A small contrastive audio-text model, trained from scratch.
Model: encoder moe top_k, encoder width 192, text encoder layers 6, text encoder norm layernorm, text encoder activation gelu_tanh, text encoder num experts 32.
Training: soap at rate 0.0019, 4700 steps.
Data: trained on synthesized solo parts of chorales (CocoChorales), 39062 training examples, 15.4 epochs.
Rows from block 9 of the audio encoder of a small contrastive audio-text model, named by matrix and row number. Rows with one number within an expert belong to one neuron, the router's apart. Each number is 500 + 40 x the weight over its row's rms, rounded and kept within 0 to 999. All counts start at 0. Numbers have three digits each.
Before each expert's rows are labels from the 100 clips, of 14976, where the router gives the expert most weight on average: "top examples" is what is common among them; "peak on" is the class under the peak. Only what is clearly more common there than usual is listed. The data: synthesized solo parts of chorales (CocoChorales).
# router: router (encoder.blocks.9.mlp.router.weight, 64x192, trained with AdamW), inputs 0-191
# up: expert up (encoder.blocks.9.mlp.up, 64x96x192), inputs 0-191
# down: expert down (encoder.blocks.9.mlp.down, 64x192x96, transposed), outputs 0-191

# expert 16
top examples: note A#3; cello; note B3; note F#3
peak on: silence
router.16:505506505456543541468493533511519483500457503500556493532487520541519567503526544464481435505478499545637509489491518468466531406581536539513482484596510519473525486545480506533471562508517523593451539515543489450543523574472430465501447526479522554593413544556432479485538502537502463489459523514494477453565518511470470502488519465529437456561488457574503546455549516449475521425470504573493445520407479516508570555428451505451541488541453474593518517521511503484490570512500472488491511504521451575493500502449514503507465507563489487554514486509536501508567439511504438538
up.0:500500500500500500434500518454514500500524500505504476486500467486462500563500444500489543562446470472465510463475500522500572527454588416567500505478477427500561541500528473500466474456500542505457536535571486519617500471526503500503505548500509506590438500500475474526500495524500500500555489446500500500438512500533485510500500500426652466500500582589575510486474552446500479525500486483512542524488476409524403485500510546555500414500559525435420446499448539500410447472500531537500540500415516530590500500457507441494500481526505450455500499407500544434512500554500492503
down.0:500482499516500447510492500428503390488424494526513446410500543546500500500517526565544485520486500493500500500525522524478506511529515434439567500544561478487466468500500452510491500479500489539492533553500500500510481606527411503569511394449479525500618500500531500602508493449500504451562544500506594500552499469521488500500482414463491426548439481453500520486514500520496538458500500536500500583547500459523481531438500523419503500449503494500427597544369461549567488456440500455543508500480500471500415500522500485450464500472551493500512570513500497500491494553527456505
up.1:500572500528489502480572500500515456500500511500553465517500484519465500500500459500500500558458511500524500500500500495513500523471554500421560638565500523500455460552498531428477532581447520500437551479452500536500575500557500564519515508468567447568462520522545500500500535511498568543559500390474500426500535451500495500500457550432588500500446466578545576443451500455487562554509498521459456466500500445469443500444568500500500500517500498553500442550463560515500500395500500532500500437461500500500451437478500470500466479500500560421500500500582500385461467500512500500
down.1:529500445528502481500548500503500389509534479533500481532512500562446500508447572500545592500500473473503458535470553500498500458500427500500477443535544500539519500484557529534500500500527482531460510440545477529500523500530418493479500463536518487530537456490566533498547419495437458500479451500500500532549500472530500480500500500562451536531553500482533500500500500594500499506511547500500500591552500500568500587500500549500598500500617416493440508486462451457483488432458500420564463540500500500500408486486500468412533524515434399552579500419457527514573531472559532500
up.2:500519500539512497500446472500498518486488500542492541500507500509462534500518565510585500507447518500500496548500500356500500500500422531484578454443433500500488500525479500500500500616583500500542553500464623431552500500485500518500513468500500500431515500500500500500431478500459500545557532471478500585500512491500589478462462500500499514410500594506509510495500377506504553500500519505489500467504500455500500442483560500500512569500500456530500451450500537454495399518496647500511557396470573540500507587519500460529486500544506461511511458500466463500502564552500517524
down.2:558500484500500545546476439499500459373519524500482566449528503500530553527560542501532500520486500500532500496478500500459454500502524500631500527493490500555480500500519500405468500568480500500416452398483425473500500565460493425600500510611500565500500495445500520500602500499444500515447552500500427500499476500500540431506463500464471496521535484500467500435493500500497500469580568451636472472524436498512500587502477531502498465500597497500534467500461588457500495418495461546541527500500457471500488500502456486503545500500500518529534436525530457457500500500500501500

# expert 23
top examples: cello; note C4; note B3
peak on: silence
router.23:512502505439570535486572484487553441484481495548535457537519442482521449490500494412456520443457524493487460478452474559480532517556479535549457518537464540468514501437574518564527547502448528503502440417507414475526526609365480500547538456486532482533429506569453506433458605499518522534544529478461495476485466472560486449497547456476496423494565498468539512491534458421475476562491514469530539469513585493490561483516424486521515539540440509526519494507437496531549476465486504531508489433521454517541468445508466493531438509527492518533522495567473552480476489493471489499
up.0:531520530500530532500456488479500548411496516533488500445447500601500549562450522475517450478515500500500531447494476535579471558500489463497411439558500547423543499500520518500520500500429480428500492537404486547500522500500528500390500547460578525531531519500508526523528464479548500500500427500532513507500414522500500500502560482522561513500500500429395500573486500587517500500524500500500470500500500510500500578500547500595515535479557565507532411500553485416498483500427500442551568448510487500500578517565564560500500500500559500515518537488453552460435553477500532542
down.0:522500500500492478500563519500507446481500512475500484493476500611500500461451525500483500503490479457545500500500537500491531500479500500452500462548500603594463561493485555500500577561500447539560500500541604429487543500432464562433544500547516500503495500489460496500467485500407556500572500539445618391500492431522500493500448615487531522500384500479495500514504500505526511574500452515500500422447540552500528500500500443607438500500500540500479508500444401510537504550494500527550522594513445500490473500537499490500517423486434500434500500528500500514500473500500501505
up.1:521526458462445500500500560500500493478513455511516567534422500500500448587500491546554500528430608567495500430500600500564500500416470494505500500551537482559549500500488485500417530500501483556507500574424502500491517501425476463500547494472530500500507500564475485465559431548470471500425500424517495437367500482533500552432463553591562500488492508523491512562449507566420512494477471443457515473500483450496500512497384535532500500553476500468546424514500500500500500522466431495500500521454468474539569449500478500497523500428487495537493573507471500500484516515561500511
down.1:390508500500500527562510531496495500500524547500549532491567576535476498424443538500519500573511523488540464478542420504459458500616476470432500577500500560550500495479442505531516500500570500456484433493500497525452556443525477500527543507509520379500500503516585513500468500500500493393500500520523500493671492471500491501566453520500500500546511500477500500517459509511500531477500500466500476503414500574470531380500500525467475509465494500500545500500500491500394443485500573568484500476500500500521500497500563507510500470487514500435534543486557500600475543500512423476
up.2:500513499516500500556500486437472516500503409508445535480500441477481500500564500500498557463543500515555506500492500500500553528490500527583478442471490500522500500500500487422500500505418500478417500591500500574579568558554492566408500541500494486452514540500521437468500457500391450455500540555572480500425517487552500569482476484571583551500508500562500532500561505514512500500491563433482500500500500500500500470500375443517495502500385500505520520486492481461521500472508500500435547500500501498570495500556500500500470567500453553481547588635529500500500500511566473552
down.2:461501489424448541422500463500470524420500500533435593484485524611501500500500507596500500426500486505468549460494464548500500500512558467520500524466507533524559500577500545477500499500504524500515425485509455500406481500500485426440567519510504533463475549545495506500502567420500513484500474541484522500514403500520538500496538437551500542592431512500536484456618507581445547534515547451531571500506490500500500536459452525500500500535483529500502500529555485580500422529500506500538500544500469546495500500423518563548524423500586446521500395500500508523500458512472457519

# expert 40
top examples: note F#4; note B4; note A#4; note D#4
peak on: silence
router.40:516491523494501481489543513454484521531544456531518556531470462429429513568443523432501461435459434519498494538515467476499566465531501533461423486525504495490422517539482479574478452496527536495446568504490431512531533590450418469606477498532519503535458515540509517505567508523541476464467467550551486530457434458442455479446424470518509463508539491480444480536499487430452459494571470475554481442507507467506528503517513486479558450511508512514512573496491488441527504517502509524405452509459431494562473494454467566498501464498409537517492512514575478416440471504466445589
up.0:493500541415500554447562476518422500500491500500500524492500476500497512500500476453515525527416500500504500500522500407459482575583500498444469500473490470576493500481512529466500455518506435499548418500428512500456545498441539446422500394500500490500500467495508491459535570483491500500564512521433500500480466461500488508439509500461512532520548475519575410492499501567500500500622500496478538469500641500500459506545519612500500500499508543454557479511467456500472425602567518500499581555449550535485500488491462500542505500476500399500495478571472500500525543500536500549
down.0:569500438500540500531500500471500498500430421500499495500481533500505500452487425473500500449463543500507442472522500448541518447452422509500500473500500632530500500516515500525500450485500473500500516530505593525542488414545603628523500563407472500500500485490492425496500444500533541500355500442570458473500550570500437499500485500422394500388500431468475517500462466500500516476487502500448506494500517501519483565563598500500500534484500500528500484511504500525553547555449500512455514500500468562537500540529500510469497500500475500473453519500400519483539500500544500502
up.1:457500531523477500490491532500500488561465585507455500500479587392388477479500500500593392537540500578523500485519482469488487555500500525520471517601445543506529489500500497500473500501419468500500407500508510493520485486500500539525500513546500585550500543500576551523525473525519471500500500500547500509500411428469500500515500500481500578448504437505551442500506496551547391500500459524444463513480532512500468468459504533500532503500500548517528496540515480505431500500498500515504412500418500431476500564500486564550478463637476517500495424421500447518473463424484500546
down.1:500522481453412476419476500453485513500544500468482491500525452542500560518524537483500587565438572598600577455500456480590500564488510523540394466500559500419419500517473521488500500460500500500473493559430500501493520577500498552487505500533497500500473568500580458500493548500500500500516500469495500453500534500504454500476576521479478480503530453504500431604451416551555486508500573444500533487500500483466500463469502520414490517519518433478500500511500500589467500500469500522500562523425440478489520431500500527500500532521460565459539500454483547500552464413500466436
up.2:490500553567486421485500509463500431500498499482500572499500500522500483439500500417469571436510500441558576581500488500551542500516500522500513503545450558460580398564500416574470500553463520460486472521537493563529503551500478495500500535462540500470500557490461508500500448458500500496500522417521559500537500579629585460500500500500491405525500471627467516445571500553500488500538500522538500500500482538463500509507521567559536527500451500565500457500550461524500478455514500497513481571478564434457499500539460500500446498556474552500500489486560464485479490468500467419
down.2:464605500462486436442500463527500389500500536490442442510512547487456500500500505507521504500437446567500436511551500594500449577426471501500557511523559552508534500530482498471523500419552536500591507569495403511532551458548474500500552462500541473553500500500511500548447418488496541540579467465500500500500431500493544571500518509550496475500483399481500443473500487498500544499500543500510500557517537500482439523546476500540452591529626500477500482576500486475478500464443500500500440557502449461520456559516500565500500554500437500526524524515465500455548500500500495441

# expert 53
top examples: flute; note F5; note E5; note A4
peak on: silence
router.53:513487478533501461461473542480470518450506482490483516510474548462466483550495476454500467462434435541515489522457467456462537428489522521574465496497487492523479477497463510578511442466564493516475530472549429485504506493424453515467504512490552525516476520439442532484546518472509481531507418606513420486516441472522566450485440520513518489506567479483527513540561508452450488430495452428462521451394461541487551481477533568462522542552403543515474539458437442528471545553451511458510454432517519532508428467482450542626459507511536561466496527462486466491466489560439503511
up.0:471514472500441514462500500500497409500526507561453505440507476500500505473500603489531444491515517486477504500487512500502506500641500476498579475516538463561451506507565515490528478495475500500500500438500376442500500594602532408496467530542500580540475554476500456523566420471566500479500460500462500528519500528590550486500466500499459434563479500500499555500488500500500500541500500500500529541560500500558500446444500500494563495500500486500500578479427449479498497604459559502509456509500459500500485450521500487475433465504466448495518356505551474540500535500500474418
down.0:517414500496490500461500447516500500500478487500457500500454500481564500492442472500500500501500495580552480500500542500478500429492536551455500586479469500577500500509478500479451538477518454500500532463500587537504528500441573568603476500500500500500500431514500506519445472536500500500473500568409574466580504525500500478505500500500518494511484398360496500500625500500452500509565437500479519475459500595571470408519524397450499500500571500446500500558532500475500500547464383505449472474460500500500587500500518539500495505455500526563589500511464500500500500500492500449
up.1:501500497500500488500510564422483500466439500461500475399514500478472500513417545520500500485500555500500500424500443500462500500500500500500505510503489500436468500518458500500500447557486493613463500571469526500498433500500457425500416520453506500500500574458592493500460605503398500447454500530499500403587475500487539359500496451500495486500587492542500567500447522500548488500500447500500540518430489498565474500500500491580505531475476506552448500534580500527507500488499425450567517500500500500551516449513541493492488500575447486433483517409500423532549500466533500473
down.1:478500404469500491500557589530460486440500570500443500575395500500500486515500562500425500510517492508500500515507598532545434518509483595520479500504444500484477491500505455450500479530547493500500500500599445608506500500542591583477586460502506477496520452500508500467500540441514502515527507515552532542485446500500476500479491500565496509500486423502572500479500577475445443499517547500524479521500454475457538458473610449591564490565446500477487509461536430457500577500535533469483551471526500500500520470490500482419565484500509491528500522535432542500478443439484448526
up.2:493560563500500462528457562483482489496514484500523619500500530519530401473500518500500500500500539502522453485500474587484525546515500516428432454415500487500464565500531509453416541516536500500501574500523555448454487465500500491500500539500500407500539422500500500515500486500500500461577500437539545557567516487536447500500569486463500482518406513500500468500522485459525500463557574476445554476500568474569453500541500512500500589500491401521500459431485500500553489500543499493543500463500422581526454560500571500500654439485431500447500500500500500521504507443500500500
down.2:556500500456472500500510465500500513500519544612500514500500500500528496500546524453473500478489500521497500500584500461484461546551501489588500515500463500462422453558520517456477444500539473512546500486507463511462497495375440416501450455500517536632500500500512531480531438543520552519460469444555485445452570505500500476500422541524484549513542500500485551554526495521488500524549498500500500500500511633530481536459500463507473482477430542526510430495448563422477469427500500487500561500500504533477500524564536548481380511500541481516500499500545500500492452352579474488

# expert 18
top examples: note A#3; note C5; oboe; cello
peak on: A#3
router.18:510469616484487512543484563496491470573500524458555450533467504468552469615492547446480531486499503466454480470419554511467511570460501548451442448495541441470521464520543496446516467500469554456505488430462481479481475566473542518510483499490466600561474545549415497475490489458499510518450490423564450476485404488450493466524503472486423479491604443592471536440495507480508463576567490452523466457503470528501532523496537494572504516504460503508521549485499500492495483574482495432466444429476466502485472502529455446507508517562472467503522519535558514509477481516573517475
up.0:444454557496500463500405570500460547538500500430497500500512522399534643431500500567542500522562455451500554475508550567500500553500527512500510540508514539539489500500500467500485556467512482468519477498500607526519454581537390492560494625500506500500511500500500440514500483565531526453532479500475500455551580508548500500451510500500485418448500478500394500500426437426500517419481500462500445581507500501500456500477467510500500500409566501500579474533500493500485508518483505500460500458579551466500497503539518500574482489500500500500529484500512500500500500520469500424
down.0:500431454513467498500574432518432585577528500576567498500607493485487416489508518536523500526441500500500555470536419535510500494547496512474500513500490569538500500500410513500518465500555529519572500468417500500534500507500503507500512432484525500471502477568481603500551590525500542460500485418500500511549543500551563539457436568502503500513413443476500445500500500500413555516454500561407491468484500500445485522486416538499449540547500500500444513500564505440483500540455500529557500590500516500573500538522500559509523567438488479488506470500491481500500489544463547533
up.1:500543553500433500445500504589485500500505503500530569500464490453500548538486622556500505500500500500493552556549500500526526484500536500500500500491394566456500523508500526500500500500466500518613468565500500500500402450500490558500500437500556500500482465500508522500538433518523500500452500500567500500557502548475486544545506464549479500430427527444550537500465500535527503409509559444428499469500455448564586463537500554459493607538534548422546578481414500510486563466532504422414500501519502505538500548539465500500445500548436500500517500489539500500490526535580545481
down.1:554500500521500500486500381575512483500460469500518559546500444500548500470500486489500486491416500495530473453500520509509504514532500480472500477500500500557500434527530524551500500433500500487542500500500576500521471577521568478500471468500500398555500459575500417519500500463566526500482527484500555500500532500500454431521532568442500447544500568442475477460504402500500500500554560537475508500394516555500500434611500542512500427546589582500476503531532446446483451513442500500473441515510451538495502348561500575481500552500500500500533580500500500500500500509500500556
up.2:474375500565521494500500500516470548530500428424500475557544500500449500470497516547482557500500488492567500484500469517471512496457478414500489518500522517506536565596500500633500535564485500500467545500531420503547496491473500453500566572500545451561516513500496528553513552480500396562500500591500515500500524507491531500449520567480544468494543464500500517482519543505421427575500517426447411470451400587500412508449500501500446499514500500478500398461529500500463500488500500560510500500500552465508500514500501500556522539500529501573542517512488411500494441460500500501
down.2:578492438500506496521549523423472499496439479579500510500500520578543526458503576496526531503500487500520497500490500522533511487500511488473429431522461490500525500518466526438581500528512516500455500457500436471431458505500616500547456503500500556427567500566500467462546500455479563463542476414562500500500552500534502538545563500500500500483500500469491500508488500553500546489500554560510546476551459444500530588505451525517500529564500501515500491419500418500500444563606476505451437483452507421500451468560500426494513438465479560530500394450476500529472520488503500383

# expert 5
top examples: cello; note F4; trombone; instrument: oboe
peak on: silence
router.5:530488521467527491582525596511486433509574422491492461524521455427457504562478574451570539448451530526517491490440520445462522477503552502530527515519443497494524479386449488564444479487397507519517437500550469499552507529335513472533538500531504495554506532530526544465533542489546502511483555484492508490508468520471502504500492482496509408572479504530490485518527492469477547489533484492543505460413437542481524548483482508438440442569415495492553488466461462527430518501547461519462505449518474567493479553484455474491486486475523479515470475478564526468489489469446515436
up.4:527471500528521535500578444603494479552516500493514500500500538598460499500500433440508566500508490500510490500488500473548447500501476472434516486505586500450491596536466500503541500500584596500434484552472455452538514496496610452434509543455526500500470430546472459500502574411526448500526477441444539482500500550500500500500500513513500522531528495500463500500455500500539669500464429526461529500476500449482500488401542491500537500500579520495443500500461500500531500521566581500464472485460500500500563502531531538450532500571463502500580437525489518546500482432500500494
down.4:452440512555498517499500500560452500501487545557554500529500473571457551464577500555529537430466511471537500500599510549434481541546487501500518527460571558521500471527472539519398500534541431473500528434500390500500467553573500510500523562544558452544528500500514484500500458500543471464523461500500486436500467493616605446446490519500500549471540540471500468511500509466429480429566500567511445500519489526541527500569478503514500514500500493584575538435572460509512533500568499505477500540500500507581500513500456500502512500418467500500496568500517471568500581500500500443
up.5:515500510521580532510556426457507535498470500469466500552477500529500477562470500490523500536500490459585449500542500459540458500458500486371442436420500479434508488500500505500446494500526530488445565500476452500496500484479500460482592500459522500500500454500481500500421500500500500500500500500466500500429556513500523467445473562415495486449453509520500550500445605500500500480500479521390500486523500466443361500500524500483490500486500500496500500433513567519500501560500596478544445427412562500536554500568552610500493500500454550553470500540506531531533459476518590463
down.5:467486461500440515523536500536446547465460500500528400500534484500543500500522500500559514422458491500501460505500455500466500475531542500553567500500523533461441549527454530502469500542587477500500495476500451499468504500452461428539443500505500472450524526506542486486500521442554500440537457521421500591469453553537530490500499453500503473467540531539551487500512500433391501561520570574454500566470600494508615566500500500447469541548494500500421481541500553523528500500474500557492553595448518547500519524500500442500566500435483500434572577490443409500500562497478478500
up.6:545441660500463500471487525467534501500461539502498521519530546515500500466500500500500481473566485501590500500500500437527500509438463574500500500436500520570494500500500475478483472500500514500516462549635534495499581468617546408500462500507500516558450542440500500500501500540481631500500518528514522500537500500434519500491471481474500500500490565528500561500541521549619532555500441491500540512523500468512452526529500500600500386532500425417500500451517500500525466496508500403540519517500512569500541508500495499500616517500446547470500513500500495500547498500500500498
down.6:518557526500398447500548509517500500457500500500500515513494517496486568474500500517500500446500482476515500500498553591500500500472563502433461500542488432500531500507503474427500562475451500469399484417500606525500500611369416500458500523500415500553500496537500533518500559537466464541391582532507500493500500450500513501515438474542516500625448595500388500509500500477453500460500502583490500487500521559469500556500466461527500463475558520485540568512446500554449459500500500516500573500516501533500547500432441496495500500500500500416500500486535512490500500504500473478

# expert 42
top examples: note A#4; oboe; trumpet; note D#5
peak on: silence
router.42:549494476500400509530539506579576491557533537515544474510497555541533452485481515476543449527418547490579526479429520518509465469496522472494484408503430438543471540538538437580540576473509557469480506473481472465535497487524440562551530500491454589517473507541458574488540456470465541524479445513518526503528440519438475513454479446571544547517482486506472532465440460443508472430524566503606539474461493498510510483469483532512574476483550503528583526512536516459509512490477525507461470492489498510492467437427422549481465533561459469469442486489490490492536441545558517525
up.0:524500524527461500500500500497449527443500500548558473503524500487562481446572512557533521519500500521500461597503546489417542530461534546481457486482500564550482433500535500550512500500500476500500544475500500500439411500490500467541500556491491500550510478395500500500587500500424500547500471614547500522578407556467500450479537500444520448470500500500500484541529500488498500445476500500562460466508457561445378462500500500500466500423460464500551543507520646454500500555463500561421497500600487500527465500520487492456546520459509537500554511500500496425505549500490532572
down.0:517538501500507500500475573538440512500521469494500500444546500568523554591537513500494503500416488469512562411515516528501500500454447500487500486484500461500500560500500534500545578461477466491500435504500469500595515509511537500483500468439579500413522476500463500565509484554556413500552474454500491525478458500500505474465497559401474500500500458500500528507500500463513500441500576467546483500452494502447420443554447500500516437511373537424449500500500488561500453552527500500567504497580489589532465500452500500500552540571451496536569500500439433500460508500556410576
up.1:500550512568476445504490500500409432455466460509500493491500510500456500537552500531500515493492473500576500500573480473529452462500581502480518560479595493407502500567541499540500500500500441500500500465519535533500521469476532417409500521487475465510549550500427505500446638460575563455500570484489493500432500500417541489577471431500524482421500591444536500500500500502500452535500500523482481521500457499460480515500477521546467496417524476546438484520500534500500500503491398518542486497500510506491503491561578579597500567474542500523483499579504594518494522500482467520
down.1:500493503489480500602538442486513552457422500538500500457549521500500521513500500475430486500500506489402549542392500500500500500469546500555500500487537538558511443500535500500578486486573537500500516475566487458492500500440500477498538519495508424500468511500526491498510522603498437461476500500475410468500518426500500398500459517442500522504482459538500482500496571500595491508554500448633527459454448481556516501500515500430450479500405467503491378488487500541500487509574518500548500431484589561513500500442500519475489510500500528467520500555548500500389500573498488500
up.2:502561454486491576500420557500500625500542500500392531457500500504500500469503515500439470579500480526500505500422436511500481577500496494500483537501420594500459500547500485500500500512500458559590500490500519500516458426500512546491501500535490500573500490515500485488500549500539491423500500500515537500521521491574500449500456422500549500596455500457500386474545500561554555500444549510500420500459556500500477424532496513500447461499500575529480461496486500500563557500500500442457500500592563500474453459500492542512483485594481570500500499500500500500500607449514571500
down.2:448431531500448399473582609522500500462541577507496480435591500434478506500495500500564536500464509507500515500500568441518463463518541558517516490537487500500589500454553549500416535497588546500510563546410445500500537448473445484486504529493500500540500613500521500417456541500484580500500500561526500432500500477423534550554500534488500500417531430555500526500448500536477528579546476496500480508559500500427471550524500557500557605500402500500500495485460519500539489476478500535500480548500537500481500451528520500500500590500500513566500504481500500500500500500500491510

# expert 52
top examples: note D#5; flute; note E5
peak on: E5
router.52:489579544474516452497512483491460533572499465478487484585520482463443565514488473453496520454501496449507576477472475498501563488619534467484473445509460422483496528519525472560481466522519546430519487475543461416487521605518558476512467557505500493502432542456429525513478478483564546552421476526489496522484483520538475560555480459514507464474527467502499512600501485487515516449523494561502494532395522445481468516530370486443498435469450494583527535500496435479523474487519561505483507475494476562498461440465427503560486573528515515502520511423499495540466546472515504476
up.2:486539540519418583541545539549574522517443524433536454500500520500538504500454535500536500500503433582519500500500571510500485540500500479478547500451500484441467465539461430508533522590490500380500520521431494500498447500554587500500500514398571500473541500490452592429557500531500500429500500455500500500500539463500476453500490456500500565500549418517500505453449500491551457500500500500404462462490510510482552535500500491491500507500605467536612500491500577500500500472511500479538418550521500500547509525395548463481446500500500500460468413505463482578500500500480500488
down.2:455550536421562442442500455454500500527549500522569510545506505500544500518475514435492416426500500474500462563473500483511491500569566500535539466500559500477616524500506589520574516439510459500434539500528460500500543469506525500593500500555533500500478460473500506552556475504500599500500400500500500506525441500485500555500522500513500541500500500562570438463536448575500500500500572431488429500481544545573500492426500549542534490493426500447529519457492500500597500540516463476500500532497524581507522454500525535543500495489415464428500565500549447458443500500522479470
up.3:494500518500500493472451524497500587487454520592500502462403549531500510495372568507481514500513396494500500520560534465428525538523562586455500500443533533424500456400500500576494500500577571472599442472449516485500515500522471462512500440582492508550500443546488500531483500563476516500497500494500500500485500500500500527500500500540477500500472500500527444500500526500494580439467530500483552500555608544500490512466552574436479500538445512429427469518527447440485436529500489561545500500505500482508569446507500419494500568449494500526500465501500541419500500500532449500
down.3:562420530505505519444500500606550461466500500444464550500507500500505503433549410506549500572500550473500500507444524509500499454573560518515510599540487488460414547455500527480500519497437500500468500518495500500451532517500512500539446456463454500486581571500436500500500533566446582494436514547492511500500567500460573502453424474493472533528506462543500469500426516500500500500431568529479536451589471511449500406500496500460511438464500519479439534496500500573503478500522491450500544468393630481500500500454458455514500500500503412560500538500500435512500500500490495500
up.4:425456525443500430498436477500500482429454457534574445500537487500577564443447500579500515500500428524542513500490500524500432479411500586500476500427552463564448545485446500452500500484500515431484483500420426500500508500455500516475549472500526581521500503500555500454485500512520457552542500500500474472500500484500488528495441524500450425517500560500404512495500500500411500513500500516500453483500551498500479539514500552495508457434486500566500508586488500536490500580500500496532472528500500456518525500580397500621571500500536492500569546398473479500500542555500579473
down.4:552500500468589511542500508532432463562530516486542560500500479500453500537537500500511625408478500529500500421500543490500475443500486500500431517501500464500500449512500500583500348456439500500550466500500500442459446485500478477500500465472428363524507541438462469466500500500500604500500467475500466491500501463441540500554455449500500500496401450492465500500577546448542541500500500494452537552500479535500569500500431522465512544409474534428500453480500500499539500424504500550509500421477472454431500500474475532500504500500486552500506500473500584491430500454500476500