{
  "train_examples": 39062,
  "win_length": 512,
  "encoder_arch": "conformer",
  "encoder_mlp_ratio": 4,
  "encoder_moe_every": 2,
  "encoder_experts_per_token": 2,
  "encoder_shared_expert": false,
  "encoder_subsampling": 2,
  "encoder_width": 192,
  "text_encoder_width": 256,
  "text_encoder_num_experts": 32,
  "text_encoder_moe_every": 2,
  "beta1": 0.95
}
Rows from block 7 of the audio encoder of a small contrastive audio-text model, named by matrix and row number. Rows with one number within an expert belong to one neuron, the router's apart. Each number is 128 + 32 x the weight over its row's rms, rounded and kept within 0 to 255. All counts start at 0. Numbers have three digits each.
After each expert's rows are labels from the 100 clips, of 14976, where the router gives the expert most weight on average: "top examples" is what is common among them; "lies over" is the class under the peak. Only what is clearly more common there than usual is listed. The data: synthesized solo parts of chorales (CocoChorales). In brackets: how many of the 100, against the usual share in percent.
# router: router (encoder.blocks.7.mlp.router.weight, 64x192, trained with AdamW), inputs 128-191
# up: expert up (encoder.blocks.7.mlp.up, 64x96x192), inputs 128-191
# down: expert down (encoder.blocks.7.mlp.down, 64x192x96, transposed), outputs 128-191

# expert 46
router.46:139108115078135164095136151154164128136099088164089121122118092190110112084128134138177162131138117142057134097115125120106132143067125137141101085140133156125153116129129107136102117092161116
up.0:182101142127128121157135152132128121128128128107128090100128128098128069104128106126128128109156177117138128128163090120142128128120128054149128128128107159128122128128128128119128134128124128
down.0:126147136128158128170128215128164071128100140076112219128169128180128101128128128128107104143154112141128128128064117128087122142180128095162134203140123140096134136212128096164066184112173101
top examples: violin (61 vs 13.7); note C5 (60 vs 9.9); note A#4 (39 vs 10.6); note D5 (37 vs 8.1)
lies over: silence (94 vs 12.5)

# expert 51
router.51:142115186098099133161080170134109114151067086090097127094121138137135109102124142153173081125130099202100159143141087154109184097111090198169141147089133156157150083112109097090098057165091096
up.0:128095126106133161115116084128128058135128195205156151111119129160089128058149128146145128091134128128128103069128096095152143091110128153128128242095126091168170146148113123128117154128143200
down.0:128128112128126123155100128140115083132128110124133116137146128087128103128111128128100128199182090188136156128128166109073201119080097128128123086116146186130128141128129128209128138159128128
top examples: note F#3 (40 vs 5); note F#4 (36 vs 8.7); note B3 (35 vs 9.4); cello (33 vs 9.9)
lies over: B3 (35 vs 2.8)

# expert 62
router.62:141103174084160122171143152198067100097128119136070153118117113103108109107122149162131149076128134129080150140107106131137157066128055151122091170121099135147179142128136173095145137130080097
up.0:208128134152094115039114133062092128076173119128128128083186128128128128086172099128125106181133128150151169128128177128128128079056156075128154128128184034145110131160085125131194169090154154
down.0:128128128128188165115067162134128143129128128128091128168128088134074103079128149105093128128141107128114067128082128144128128129128155136099073166171128128149079057080128128097128128128114077
top examples: bassoon (61 vs 8.5); note C4 (61 vs 10.5); note D4 (39 vs 12.4); note A#3 (33 vs 10.3)
lies over: D4 (38 vs 4.4)

# expert 33
router.33:134134164100104103112132090123126164107104137157124144112146133064083102178138169093103167119169119149169151161152125166125106100089116177143080174121158128145131079111145127085161122135064038
up.0:111085157063128128128128086066132089075098132130133129154138114145173128102177193137179111128160085128122128128116089171155090123136075076184119120173131094091055109128128206242123087128128101
down.0:139131208147179159128155090086141133189128128106122128149188178065144128102070128096131131128120128128128144171128146170128113126128110099112128128070128125227157087171128128069089124099132155
top examples: trumpet (73 vs 8.2); note F5 (47 vs 8.2); note F#5 (31 vs 7.4)
lies over: silence (54 vs 12.5)

# expert 12
router.12:158174137135096128156161136173093165120155103138099159141112137109166098083126126101122151078083164140125087185127106172110095094134121186148124178084145134095154153076123055034145146150084110
up.0:136140079095128128109140128128171008128128128124137128128211128084128153096128128128113148124104128188128168129128134118173161128128139128122143170128145128128085101173110187128165082128158130
down.0:112128128128128128110128131128193156153128108128041142153128165128128128103141146114128128128128128128174096128142176171138126127112101134121136048128167081110128072105037069128128042128025130
top examples: note A#3 (77 vs 10.3); double bass (72 vs 1.8); note B3 (39 vs 9.4)
lies over: silence (40 vs 12.5)

# expert 7
router.7:137147167097135115129133121161152118120123135146087216058151173074145110111153104130187162113139100118105140220071126159095095161080098142120123112135136179156094094077091123072113141117147119
up.0:083088128128172128176188170128189200118086128184163128128166123128136129150089216128099169096169138128122100083149128138113117094062128155184153091115145128093174134128084149082138138131128180
down.0:128128128111073128128122180128119128208128128128128128128072150117249078128134155138178128128128119113128090128209141067079077128128143128067186113097130175128141090108156173144152128110176128
top examples: note C4 (70 vs 10.5); cello (53 vs 9.9); note C#4 (42 vs 11.9); note D#4 (29 vs 11.1)
lies over: C4 (49 vs 3)

# expert 24
router.24:137119194088103153202157138146069101182137113127109124149071149150168142134172102198100132095153135192099113181095123104169114096158100183164077123110123165162154143143114151121125123176122082
up.0:106127143128116180155118156128145094128130105085090174066163068117128190143128071128132120146078186128128129100128142128225150081128118143164128165178116128108162128120094128128176183131104025
down.0:130108117128202126057212128106149143128104046097128128199084128121161115159128128164119157077128128128188128128128093128099143128227128136116149128169128123145066114128107134113123037156083172
top examples: note F#3 (64 vs 5); double bass (36 vs 1.8)
lies over: silence (30 vs 12.5)

# expert 2
router.2:153168125095103144188175093143140143133141141077097135173102102096105120100101150117130117075137115184113150100123106162154105132044104196087132169105069134144113104105155122150154129080062104
up.0:128122070128084099128128116128128083128180142126128128171164128184125128146128179117128128128128090114157162152153128128087128182128128128128148128143180095128087102128194123148146086148137117
down.0:075137128063060083122165120077190120116128177182128084159153080176128128119091145128098128092128137122128128064087128119156128105128128101157125147128091128128116126116164128096128177160106157
top examples: violin (67 vs 13.7); note D5 (61 vs 8.1); note C5 (43 vs 9.9)
lies over: silence (43 vs 12.5); D5 (27 vs 2.9)